config = dict(
    arch='vit',
    model='multi-label image tagger',
    dataset='photos of plants and fungi (iNaturalist)',
    train_examples=45211,
    image_size=40,
    crop_scale_min=0.5,
    horizontal_flip=True,
    translate=0.12,
    norm='rmsnorm',
    norm_position='pre',
    activation='gelu',
    mlp_ratio=4,
    head_dim=48,
    fused_qkv=False,
    bias='all',
    qk_norm=True,
    parallel_block=False,
    inner_norm=False,
    moe='expert_choice',
    drop_path=0.15,
    num_experts=16,
    moe_every=2,
    expert_mlp_ratio=0.5,
    experts_per_token=2,
    shared_expert=False,
    patch_size=[4, 4],
    conv_stem=False,
    layers=8,
    width=160,
    positions='learned',
    pooling='mean',
    register_tokens=4,
    num_labels=68,
    mixing='mixup',
    residual_init='scaled_by_depth',
    optimizer='adamw',
    lr=0.0018,
    beta1=0.9,
    beta2=0.95,
    eps=1e-10,
    ema_decay=0.999,
    steps=31300,
    batch_size=128,
    epochs=88.6,
    lr_schedule='linear',
    final_lr_fraction=0.01,
    warmup_steps=1560,
    weight_decay=0.03,
)
Rows from expert 1 of block 5, named by matrix and row number. Rows with one number belong to one neuron. Each number is 128 + 32 x the weight over its row's rms, rounded and kept within 0 to 255. All counts start at 0. After the name is the row's rms in percent of the matrix's.
# up: expert up (model.blocks.5.mlp.up, 16x80x160), inputs 0-159
# down: expert down (model.blocks.5.mlp.down, 16x160x80, transposed), outputs 0-159
up.55 114 [186 137 197  93 113 152 131 117 144  83  83 108 147 152 159  50 145 158 138 162  89 125 135 153 131 227 110  86 156  94 164  79 117 125 120  93 112  92 146 141 133 140 154  79 112 133 156 114 151  73 170  71  99 110 179 126 122 117 101 107 155  83 135 140 131 164 141  94 129 132 186 120 107 135 123 118 100 140 155 138 168 115  54 115 160 130 129 130  93 131 124 105 192 113 132 168  54 166 110 109 161 150 151 129  98 130  92 112 121  91  83 109 162 113 187  70 149 132 145 152 161  91 122 139 127 143 153 175 166 113 170 172 100 107 146 165 143 115 129  65 165 124 165  67 108 189 133 124 102 162 148 108 102 148  31 127 142 162 129 150]
down.55 100 [108 127 117 137 171 150 149 112 160  95 141  92 161  94  74 157 141  90 158 164  97 156 198 121 109 137 131 129  82 104 119 153 147 110  75 117 192 143 101 184  89 145 164  86  93 135  91  67 118 166 141 172 136 106 105 162 211  69 109 137  98 168 156 166 124 147 147 139 131 138 111 157 139 138 110  87 152  79 141 122 116  83  96 173  92 145 148 132  98  69 135  65 149 188 103 130 186 127 173 125  73 155 173  88 101 158 167 148 112 120 134 100 126 144 100 157  95 169 120  79 163 128 103 166  85  68 192 147 118 133 120 135 125 113 170  53 101 151 107 142 130  87 146  95 150 141 112 166 134  84 132 115  97 144 181 101 115 155 143 183]
up.56 057 [187 171 156  77  75 160 180 136 201  97 187 152  97 117 188  70  55 107 123 148 145 126 155 114 131 135 148 126 157  80 161 144 141  98 117 137 124  86 137 160 144 219  98  71 157  95 132 153 139 145 139  75 149 120 143 133 143 113 163 164 128  81 144  98  85 113 127 135 105  64 119 113 105 149 177 110 185 131  99 101 178 152 173 161 151 195 132 149 103 127 123 144 175 140 152 180 120  87 121 126 126  96 145 149 139 127  92 178 154 104  70  99 165 148 154 108 133 137 152 137  96 141 170 139  55 137  96  93 191 126 115 146  94 100 123 159 138 158 167 133 132  91 135  90 146 128 187 175 148 182 120  97 113 159 126 156  92 132 151 124]
down.56 086 [112 117 105  62 156  95 213 109 132 128 167 129 127 109 165 126 135  50 108  84 100  64 120 104 106 158 162 154 102  75 142 117 106 146 117  91 113  76 123 107 146 148 123  60 158 175 142 135 110 126  99 104 158  89 147 116 139 157 145 100 152  90 142 148 157 113 112 128 130 133  71 117 107 148  85  44 162 169  75 121 113  96 164 164 191 114 117 138  90 174 137 171  98 148  78 123 114 160 137 145 131 124 130 206 143  76 113 154  87 150 119 139 153  51 176  68 141 123 113 165  97 143 130 106 148 115  94 139 147 125 112 128 171 127 145 170 159 162 165 150 127 160 127 152 139  81 149 121 153 107 142 122 199 165  55 144 166  78 124  86]
up.57 110 [185 126 120 116  79 141 164  76 104 148 130 169 121  74 136 151 140 150  90  73 107 147 115 124 147 160 135 130 184 180  71 102 187 119 104 135 110  66 136  76 138 181 112 112 126 135 159 110  61 147 129 106 109  83  94 176 159 113 160 106 113 106 198 124 128  71  97 109 140 129 174 111 129 183 193 123 115 122 129 107 108 166  86 157 144 136 126 188  97 147 146 128 131 125 173 115 125 173  97 130 131 130 139 102  91 121 123 114 132 119 113 187 111  71 136 142 174 135  68 162 149 115  72  97 146 111  94 109 147  81 120  86 180 111  85 138 100 107 109 107 132 106 165  77 171 163 149 192  62 126 135 173  80 123 116  84 100 149 129 201]
down.57 094 [114 135 167 134 107 135 115 158 116  64 115 117 168 117 116 158 101 144 119 111 104  96 162 117 133 116 109 111 163 156 105 144 158 102  81 128 141 154 102 224 102 141 149 135 128  96 101 165 143 121 143 148 137 104  81 138 130  96 180 173 148 136 122 172 101  77 218 140 101 145 204 163 117  90 173 132 110 148 159 144 144 156  71 174  92 146  83 123 203 104 156 134 125 152 131 177 117 127 141  96 116 119 183 107 117 144 101 180 211 109 155 107 100 189  87 153 159 133 138 161 134  98 113 142  99 114 130 112  91 138 119  88 113 138  70 144 163  93 155  61  83  72 142 129 151 164 140 109  87 102  91 157 108 122 164 184 123 158 107 213]
up.58 105 [118  82 180  75  92 108 110  71 140 124  86 169 122  91 136 120 115 152 167 152  85 134 177 127 158 176 114 111 108 147 137 154 131 136 132 157 133  73 124 148 119 203  82 119 126 128  86 111 181 115  41 122 127  83 192 152 160  98 133 150 116 108 153 130 151 131 127  92  93 101 110 168 108 150 134 126 156 161 112 150 125  68 153 105 201 113 130 152 119 168 137 114 182 115 198 194 119 181  32 128 120 154 140 126 110 114  87 129 186  93 109  94 153  94 134  87 127 140  84 148 114 109 142  67 116  71 163 111 130 209 133 199 121 104 136 125 136 122 133 110 156 116 172 114 143 181 146 116  81  90 134 112 112 174 106 134 142 157 132 111]
down.58 107 [100 104 119 144  85 145  93  34 162  72 163 138 113  97 205 119 161 102 149 130 143 167 137 180 122 165 164 150  90  80 102 102  94 187 100 134 131  36  98  96 109 170  96 106 129 118 124  99 123 158  79 114 130  97 113 124 133 128 116 127 131  88 109  87 128 138 105  83  52 121  88 149 144 195 166 118 155  97 105  40  96  77 126  91 172 145 110 135  70  98 136 125 147  92 180 120 112 135 110 142 169 168  98 118 129 153 123 135  89 127 103 132 181 100 145 115 129 115 112 102 145 157 119  82  86 135 126 133 130 150 147 142 142  79 115 140 128 151 142 144 105 111 186 140 166 121 174 129 129 133 143 122 124 203  70 140 129 166 202 179]
up.59 090 [ 87 143 155 194 108 160 121 155 138 132 129 137 123 154 121 126 124 141 118  97 158 116 155 111 168  48 124 102 152 164 127 122  79 138 118 118 124 172 144 100 147 148 150 143 143 117  83 101 107 182  82 132 172 162 150 128 101 148 148  95 120 155 119 141 135 112 136 144 124  86 118 134 111  92 131 125 113 151  98 160 118 165 125  51 111 101  66  92 171 143 147 135  76 136 156  77 129 109 123 121  86  74 143 129 139 114 125 170 161 113 162 127 139 161  95 167  94  93 183 177  36 118 163 123 138 142 101  44 102 173 124  85 145 150  61 110 173 146 156 152  68 168  57 222 139 100  95  61 119 164 115 111 159 115 161 179 103  89 121 134]
down.59 091 [177 164  96 138 151 108 127 129 173 147 110 135  96 153 164 130 162 155 134 135 146 167 125  65 228 142  87 148  87  99 160 111  53 125 134 134 130 173 195  79 176 143 131 140 165  96 136 165  95 180 117 139 153 211 123 123  88 148 106  91 117 175 113 122 170 162 161 142 175 150 114 134  98 150 124 122 139 131 140  94 124 104 144  98 151 202 148  64 113  97 116 143  51 152 133 103 115 114 143  72 190 135  96 128 111 109 151 145 113 169  93 109 127 130 178 141  96  85  74 109  94 151 137 145 116 162 119  76 116 210 143 148 148 180 174 111 157 105 128 134 148 167 146 165  61 112 124  78 135 162 142 104 127 101 126 149 122 132 136  94]
up.60 074 [117 153 136 143  81 139  95 131 154 186 110 149  90 170 103 111 178 173 154 141 124 107 167 113 148  94 119 134 130 115 148 125  35 129 105 119 114 145 130  69 145 161 148 149 128 118  84 121 114  93 111 135 177 178 157 140  91 163 138  95 142 153 142 175 127 122 129 157 132 106 138 130  83 124 119  95 118 165 109 140 125 172 122  73 136 103  82  89 152 142 145 115  86 125 148  54 117 113 106 100  96 116 123 140 179  96 135 172 156 108 120 126 144 123 140 175 112  81 223 173  47 102 174 107 133 134 136  89  93 180 135  95 154 165  82  99 157 154 148 158  82 149 112 252 127 145 119 108 116 186 100 113 149 144 146 178 114 102 128  55]
down.60 092 [149 170  81 128 206 106 146 162 160 116 118 104 146 159 135 144 159 131 141 135 111 163 104  63 216 124  76 151  73 110 166 140  76 125 115  93 151 184 171  94 164 134 173 119 130 147 116 133  72 174 133 119 139 226  98 122 121 133  75 103 112 206 118 136 132 164 161 158 188 162  91 154 110 139  58 113 124 121 133 113 134 110 137 120 157 173 185  70  90  94 121 118  76 195 111  91 142 100 147  92 118 108 115 103 118 102 150 147 119 144 130 120 131 149 160 158  67 131  86  99 138 148 132 167 140 136 147 108 118 204 131 150 149 171 181 118 149 118 111 136 159 143 131 154  64  95 117  96 133 163 143 106 128 122 130 110 128 131  85  67]
up.61 077 [108 146 154 147  85 139  95 149 142 199 117 157 120 165  99 118 165 169 120 125 113  99 162 114 162  84 114 143 131 128 157 128  59 139 106 111 139 143 124  59 128 167 154 143 149 114  82 106 100 113 113 145 180 175 119 138  92 161 148  84 129 166 126 162 118 138 139 153 135 112 132 111 104 114 129 104  99 166  99 139 121 162 110  54 132  75 102  90 138 146 148 122  82 124 172  43 121 129  99 114  76 110 140 113 162  92 142 169 164 120 112 108 121 121 131 183 105 104 209 175  48 107 163 120 153 121 123  91  84 192 143  97 131 152  64  82 151 148 137 165  98 146 111 244 126 131 108 104 134 193 103 136 126 126 139 168 122  92 123  61]
down.61 093 [159 199 105 127 213 111 142 154 168 105 117 111 123 146 149 135 159 140 129 144 120 160  95  64 196 122  85 146  98  94 174 131  63 126 133 121 142 203 190 124 157 119 173 122 157 130 117 144  67 176 119 147 124 211 108 111 110 114  93 109 125 173 133 143 147 168 185 144 158 155 104 147 112 127  62 102 118 111 123 117 118 120 131 134 177 175 173  65 100  99  98 134  84 206 123  93 126 104 171  71 137 104  93 123 106 101 134 136 103 149 136 134 147 136 158 150  49  95  89 109 125 158 144 171 131 140 143 107 107 229 127 128 138 171 172 127 156 123 115 111 139 146 125 164  74 104 124  77 144 161 146 105 107 137 125 136 128 119 105  83]
up.62 139 [131 150 148  99 130 170 116 143 111 159  40 140 135 173  70 112 184 159 108 145  72 119 115 119 156 173  67 146 140 118 182 143 101 137 117 107 123 137 149  65 138 173 179 122 103 141 120  98 133  46 133 121 148 139  95 169  94 139 132  88 150 166 155 187 132 178 160 125 153 145 118  97 138 146  96  76  73 152 148 112 122 162  58 123 151  53 192 100  92 133 136 108 110 155 139  93 149 152 108 105 104 132 136 102 138  89 147 136 200 170  95 141  87  80 178 186  96 160 160 144 135  94 153 165 145 110 158 116 132 113 162 124 113 138 153  75 146 107 102 116 112 120 117 201  70 191 102 133 120 173 111 150 105 126  93 135 156 127 115  84]
down.62 096 [134 198 109  67 255 120 176 148 184  80 109 104 140 122 108 131 162 108 144 115 119 133 142 127  87 114 122 142 115  97 143 113 116 107 114 120 136 197 165 190 109  98 195  94 137  99  97  93 101 149  91 141 111 170 101 121 191 115 129 100 162 132 123 197 170 134 156 155 150 134 136 194  93 105  72  65  92 104  94 127  98 106 151 144 176 164 135  95 127 151  98 130 132 222  70  88  79 137 194 107 130 133 142 128 124 137 127 132 101 144 160 133 137 122  98 127  79  91 134  87 141 178 133 164 117 114 130 111  87 191 140 128 126 139 188 124 120 168 124 122 122 127  81 130 103 127 115 114 137  97 133  97 130 159 110 122 122 100 125  75]
up.63 099 [ 69 158 132 150 111 145  86 179 167 147 126 122 106 147 111 136 128 140  91  92 140 101 108 125 128  60 126 110 116 154 150 143  96 110 123 137 141 170 124  89 135 180 163 156 144 119 108  97 118 161 111 156 166 158  92 115 134 186 173 102 122 151 141 131 145 116 133 161 140 144 110 116 144  97 130 122 116 140 115 147 140 134 142  82  90  73 126 120 188 130 125 138  83 129 170  63 140 105 110 118  68 108 141 127 140 112 129 147 131 146 133 148 102 123 105 172  89 135 145 212  33 142 168 123 172 138  98  95  98 154 144  61  99 150  92  76 168 125 151 185 151 190  50 229 110 110  92 103 172 154  77 171 134 121 141 145 130  51 122  57]
down.63 093 [191 207 105 120 195 102 141 129 123 131 118 115 142 126 148 127 169 164 119 120 128 194  92  64 205 133  63 144  91 104 174  99  84 145 119 120 131 186 192 123 165 146 167 147 166 109 115 153  95 172  87 146 133 197 123 106 103 109  96 107 143 158 116 170 163 158 180 113 133 158 133 118 100 105 101 100 114 148 103 122  93 129  99 116 189 172 138  59 118 120 113 150  95 165 141 124 125 132 182  97 183 109 108 112  88 101 115 125 121 152 113 107 168 137 156 124  77  86  89 123 109 161 138 149 147 161 115  63 103 249 130 137 133 141 169 157 151 128 141 109 119 123 141 153  87 125 118  79 109 137 153  98 115 110 142 175 122 156 129  77]