config.yaml
horizontal_flip: true
translate: 0.12
arch: "vit"
hidden_act: "gelu"
bias: "all"
drop_path: 0.15
experts_per_token: 2
shared_expert: false
positions: "learned"
register_tokens: 4
residual_init: "scaled_by_depth"
optimizer: "adamw"
learning_rate: 0.0018
lr_schedule: "linear"
weight_decay: 0.03
Rows from block 5 of a small multi-label image tagger, named by matrix and row number. Rows with one number within an expert belong to one neuron, the router's apart. Each number is 128 + 32 x the weight over its row's rms, rounded and kept within 0 to 255. All counts start at 0. Numbers have three digits each.
After each expert's rows are labels from the 100 images, of 14976, where the router gives the expert most weight on average: "strongest on" is what is common among them; "colour at peak" is the nearest of a few named colours to the mean colour under the peak. Only what is clearly more common there than usual is listed. The data: photos of plants and fungi (iNaturalist).
# router: router (model.blocks.5.mlp.router.weight, 16x160), inputs 0-159
# up: expert up (model.blocks.5.mlp.up, 16x80x160), inputs 0-159
# down: expert down (model.blocks.5.mlp.down, 16x160x80, transposed), outputs 0-159

# expert 14
router.14:171100137145099093067170176139113096117184117113092118153138162120150158114142149090151082149162152118148116078078157149102161071075157125071208089049137112098198189164157173109110163098166136130107116181138138150119146120144130155094125117157106131186091160135088150084158170168090085087137130150125162138136179122126123106112109091111150140157104139133180204092107119159094138110174136105062130104122152157117168180120170132185129094078142171121187144110157125135147109110182142
up.0:144147129108212135139108127102151132130134189113085153115102160138124164186133132124122129137096115120127181132158081184122155126096172059111116083107151162131093120156124117153118089142071106150178147168058111180117075184176138118101170187079156116119161106128147102116029126123101162147101173153129122136088148144164155143119187149090130075173118113075103120151176162170198135071119148143199156097161120117178129151149131149126124171142135122124122129108044167099102092143146128
down.0:135054112081120108184167119133170130110125189171092102126164068154173128201113130141079123192180134124106130158103139114151170145120205143141123069148136164153110154167101115133106071162095129156129188140183131106125109119174127143176119198131121195143060133106144081104148164085119118141180140156153079102118119151101167155084121164136105123104145154153094145114153121143151125113119136176131131093175196099107170141163115126106107138133113138154189165164182130156154147139067061
up.1:200102107178150159160148147141126169119125117147125096125065165115084122191084098114150178127136130144175136124111089103173130129103164068119096047129103116140092127168121114172081119131150052148160172156154150074109118128140176074121128103113121192111088067180178123123103154088110127123157129112131148102123035071146157135123151142109110089149128154077127097130095080085174161155142111124088158176131136132081141138173148115149108097114158157133104152129072079140155176161109203
down.1:118147107109107149093161132185180132095143090173100137112124156156176125152129127123095089158138078117153169114150127081169089098144116087151134088084152167153149158119080123069079141160137110134109101153136112125094135123087153157133154136050142151123099134172113160118098180076061101097203124178120146112069153183096176151088208116111099115141091089091148142102155123164137149126168131074103099110126214075116067149174125161136176081093125138176135121068098107135129096138149149
strongest on: order Solanales; family: Convolvulaceae; text has "bindweed"
colour at peak: brown; black

# expert 7
router.7:172090117189143206111079118163086114153187156109156169156132072133112150157188084167096209120132094147148119122152116110123153157143185147075101185100140087123075104161124119128120156120136071138136105121132167173063141159120148137111197098166129132114185080135131079112095101146104132125161158116160172095114069131117079136143110084130088122152149099112136117152122175161140126157106126153169165104152087111153121132082128111183160166161137112175144154155026083142120136104174120
up.0:153147104148144163131147210116158140125170118131134119150111150132099119120147120143140172122145104160126078111152117140144150171137123091141175146146126103115193125117085111118136112084172098156110134136140131088124146057121123122148112118140090152087139128127101115186177175082125118048142069094132129128165092111108092109143023142119145166089128178112191109119184108079107128141111091119109122151123124210110196135120107091143111193054200079207155126149189113180164157137152125
down.0:117109178133102053187154093096131122167112148120137135159106134170120135102105120117117169158087116127134091186105133160091147113112120114117095153145129094075079131088166076168139143077156179131120156099058142148204092089120096170108135111145064074120106185086146131136150099166161069179080168124122138120175109115163096137122097115162179144113116156158131167214082111142144086146165150135123173137122109176126132166090144096170069129146155114090077135094081152132160149190161151
up.1:122103106150172152189080092144156090075122105170157069188131128099169141179135142160103155060172173180051159114099092155082108129128090153083109095127062087121116098140113134139199159106113118104128100133143127141134172112178104129159039141147110088158153120111091105127163108122128108089159164088139113128126120089110142124144142082184126097044135104087074125090164100133132163161082125124109152144090098081120154092136133174127175132170153131119116068164145117110100103071149145
down.1:089172138107162080125069107127109157108144150107157113153091123080096165118104181142167111089109136170105058088131175087097117124097093141136118120140111094144140097090104198142093117130136125109114090107141090093120115094169120103114074164125126075119128103114142123128135141170107179078105123115168070147127141174124152149076083159133092147073156125143128128124158130113170121085111120094142109080095092112141183101141091180019108169114090153166173063196188126102060135087156097
strongest on: class Liliopsida; order Asparagales
colour at peak: white

# expert 2
router.2:108155169157089127172155130184128120134141127118077189112124145146184074142129151117171140145100085101149171136157125090157168096161153120128172119109138162125138148157113129130092140135071149118152170057118108140135086090126134201156139162135125111069105101119129160129162154071073124114169126154110106053212133116109151118167161136086099158106120083102169180113086141121131149100148099161094132085201073085128099161145124155140193117192097082057098138136136088174184101123113106
up.0:128171131083126162140099157145113103136089151111137119196135123119096120188119110122151095098108100122119158087110165130161136163105119069130087148150035106189070164146153093129114143103109141221180116114108069049097112142156130149164107139081179104112126158087111139077130150099097212108081136116098113172093156163154114167093126086158167111054125133080086139119083076119160150113138154109110139163156155138118116154143101150088125115125134087185169099100160135129138179152073145
down.0:120077123127165070129127075077135092142118119173095108160073100054091078034149120177091193116139099125084101160104081150115098128085095105118138131080118086120092076075142108149162158122121136105171139135135157113184136128080117130118117111147135163152160083165161092135152159129197066157124184155156085139122122144121103126128122164154103101122131149104117097166131107158130094142174097078088110144126095166114114088097181122166156157141180164161102045102097189112088118118107111
up.1:126092086100161121183147141120151112105113184141111072190177065115125101108146095166138137134108114114124152154124133170171130173116119124128121124152203121162135053116162060166183108096128120098116151131100114104138151103146161079125156136094151169119147164162126106151139160111152122127123139135117165191092092144129139162119137104160128027133129182189114171134117079088155089161105106180096113171189173117143105036124151064152161184093151106202149124147145130151161137146142108
down.1:151096094048174095158163127151123073125119152148124085118166075089124103069161126075107149137089143116102096124115180122136121123084071158120088151128074119164099120155162140086121194126092176175089096105173115105097098143075075072143103107131130114161181143150147097159191117173190078097092156183121131129099133091098093184088093111190115092123106112149104150131148095141140103107106129123149142146151152180121121127106188164143111130064084155137129102145141098104091129075074098
strongest on: order Asparagales; family: Asparagaceae; text has "yucca"
colour at peak: grey

# expert 11
router.11:139121091101152136138150145068138151139079175109132119084084126188147120179113157146123183124122124071120132164092131133182132164144067158163089117121097142090096123129144083197104069167153093165183168090134084109136144138137114151092119138124144189086137144092199089177121130101185172137136101115172095103106110173118147095058187177172180109156102122088107095115154102095105148087131172155135117165108165157144147146099121102078140149118147094117070162109116156148166114203083108
up.0:134119155138110150142126162146054105154109110156088127104124129096098065113133142127176108164076133102114129049101115116137116067119118113071130137095150123155165144055135147084120119126177082102061112158090063134115142104068175130139063145108203132120094141130132140108124103098115157138172097112059117144147165150096115156150107059123121059214115101121115133047061181139170089138186086121160146118094128127122139117142159128159131160110096141162148111148111151147153166130153071
down.0:132098159112131100151153137112119083193149097103147121146155136081112128107103093090115147146122177162092077106145130200076129159124090166120108184152084109127100146103173139119152183097127185129130148100087174176113122116117045124128144117185085086192109115126130160083171086175142097179088140151092143139157141096116082135165082104094184155101069117169120124168176145141097101136148117113126141092123049174149171135110136075175081166158087132112056129116122111168138126106135177
up.1:131146134120100176196136080134191154163081144154061078138127159109155118122144095146100082154118137106084140129173088196082154142102206067118150110146117155148120087089140160118161104157109098072108128213115136135185134089158109138155131182084096086108131101142079127112094126131069121137107126128116096130147137130112160143151136127058096150126119119120129117079154198176169159087140141111170153014152121118197120149127095129110133134115141142153117093138178142134124123072168102
down.1:142111161112118075166086108150123094158135174086085130181137116054107156117145135102140127132103123146155084123124141120078121109090123096117091142177091084145121115107187198142138088094156101119166040129087134143148117108173101152098129146136101063139171146112117087075094146150083126138087168079146117150089175164150097167146095096097159137091115119163128143167119123155158126104132146066158171048093096146133194092099100125122094145131126162122153088130084160093052156091200161
strongest on: class Polypodiopsida; text has "fern"; order Polypodiales
colour at peak: green

# expert 4
router.4:071119120132111105167070070084167090123117152151120101138162124149116124084103142104126150089098171140180125143125127166102081114148091093153100164199117071132096100086166084140197105107051118140134087081100130134197074089124182154138127159109107160067123141074125139129159103176151135172095111111112133121107109086178115116110096161149141153104117158113083073166132081124161111190140114178140187178113087146113123118111085105177098130137116077100124171145130162119089168135069168
up.10:077091152072123114190126124149121136160125105214103155096138120100149102097078112084121168077064168160149131150192147097114099149170100092086116125133129093169071173108123126150110094126094133148068069120084103185156146105119159118091164109133132115083147091111121142170141086139156081107125115086149125104127071115178104176158102167157116134101183137171141119165189090139155072158137127121163103189107081102064185129118123115124111144139098140116080154136142130207081136107111153
down.10:134156078123088098089158112118143150160138097165061126126086165129120096122118183122120131111183086149120134110157113188076106140141164120130102114059116173162121141121113044071156138151153098083055119149154192158119164082101116101150135093090082094201123145124151098125103168161133113150125134179165121108140169209124128175108121173113100130151086090138120175119107104169158117121160149105154079141139171136123109138115076081109172159107163081112069117061106087190135117133151160
up.11:136160127125131141133138131102077128132153142106118128067099116104086091127107104196116169119090095138127155136101122142124188162131175099127162119147164108146146058106113121213134076151148121147172133149125135109151172126138102084088120070116138168114118109158138081163048157093124146125150158101052188149119074112142125155149152057145118072197139121123100124125180177138196077119126107141206128111164177147173143116123136133129137142153176099168128088137040123094177135171149093
down.11:189148138136151167134116172102068077125174158119107122126172149146098146171148120173157163124059123130112133095112136117161142162142159085096177097135046124172153154135127123158180161083155174129190128175103134136188128139137117138166135122137168133103155140087073185066101145058125118150089138098096171161120106163172082159158105091109198122137137165095157099115112146136083140106125087119109159148166095179165186113086128088191179132161132100118128164130141181094184159152123129
strongest on: order Ranunculales
colour at peak: green

# expert 15
router.15:089167120082107127158127153127139118164089149147091065123112139140104063062116195150190092075104134114112114105115145168118149152134116154176046175152135154095101130123117133131114106181116089137067110122180189104110070110127070100117066164067071144107070100111158105134126075112136139146095138146072110150124120128138109077094171104101107114157098141108077135144150186147169129129169098106167127107143136106129143156163101187114110157099105105132055120147097070102106154079135181
up.0:114114152158091184081123118142194131129119115136089127138144153147159215146165126121041137139166135131065158170107118112139126193169129142184167098072095178109135146179089156137104140107136060111136182138145145159138155105123113102123119171086118087101179092149083102163149143106140135114158171090155086102112050079114106120131148196144175179075134151092145129154126178136132186129128099107110098137125103105065119124104128141145139143206120152085139176154120114128173188112094147
down.0:120112146137123133108110156133144118117108152093102109112159111076137142103109143093162109115136151112075130174072064133083151114108114133096123090107141155156153123153155159178138140172133155120147102143152143155117140134199104135080118159170179151186107079111169118078125128117134149128182095159114087091113146135152196137141110119070082148154212074162153105115077128122067068125140098109144097052114075084124229140172130153121147141151107179112176070168105175102092101096086088
up.1:116141121140085167126129116111148108106179069180128149156141101132132154112067120066106157125155135087127159152180140108150150120164114153116173115123178154132192119166117145151128140133124151148109127104163135152129085120126168124161194170128140134108124107084051202149143172050181107122142124086074141127110150142095092129117128134210136142097171133150127115130105107111149170165097130122035073203176117153132100134088136139164138098132127134113178164147105125115102221105036140
down.1:126089176098155112124129094080106152146154175150087169065067118081075088117146147092194155157087188143121127148134109133100134133120121147085114130133141069141121109109134156186163106147129116105099098120171167183132197058201116128113135120147111157142111106073189100114104168174083144119098120140135093127147130149098140108182117141079103117123138151133081154124127116124153122118135148106192148063096090171169172123118148130088087182210111150156146090164107160076113102092150065
strongest on: family: Cactaceae; class Agaricomycetes; phylum Basidiomycota
colour at peak: grey

# expert 5
router.5:113062118086147140109122139160148137144104197100144108101180060161090177171116128072097094174119204170114194162137168115103133149114148166083121127124143113109127109183160180126082162093125156118169087137086092133113225199136091098126142148152145097150187153189160118109129101173144139122138135114152141132110151143133107124121117134134156101080089073188114146098112113108135157117126171160152140115115167146118100077087172115106107087144092177138148172117144202101067099152104112
up.0:178180156135148082106106105128098167139152104112081186139112165114102181172107117141118150131119120163147180107162130117113124138117209070149144111096102166141137128137188170096118124108094127140153156237125143180140082136139139103138132135126116131086146097122136174172029132094116203164088141072131108178119124097153188146164120152122095125170131127069143117103078171129216188108152133136096122106157155116119090119110145141136161071164113114065140129111172141118120157134168102
down.0:146133092105148114117168125052165124169121125140057122144126144168117118133068131099127135138146119116120141127147099179092124132099161122098160102100110167130136167078126080081155088092116112172066203153129130166114091079116126101167108156094128139125130139096077165152138152133117095157125092104143121087127109117168169136076089192140099199100070133094124119110166126094142151126172099171097111099167119194092120156072094088102077179097175087121088184061150155203171130157122118
up.1:109105115111120127065157158113069086116209105114114121104125115125174089116137096120116152133195072135124158146172108098138153150113080130116102180115170107165153153171126115140068019166092171173165198148103075125078053133126107084171166122184196145107157093127111129149151100119160073119121102122138096133166121126161156162161088170111125195112129151173185110135097126091166135192133105130147121132171120117153078135117152110111135129126129122083146132122121154176133137168076126
down.1:073036123106112058159174161066105077117112127136120100161165090037171172098130074122133114173149137139097132143123155097106173071079128117135134117150114123189147133123156154120088132096123141175152189151129137139164125163181132103135142162113097150102141197116085162117187117149131123149080129092161144134097141058145104206110106139137084115081132127183191150142141142110105107132193115149135178091187112153118096127057091140142103145089113130123132092139172104142143147116123123
strongest on: order Lamiales
colour at peak: green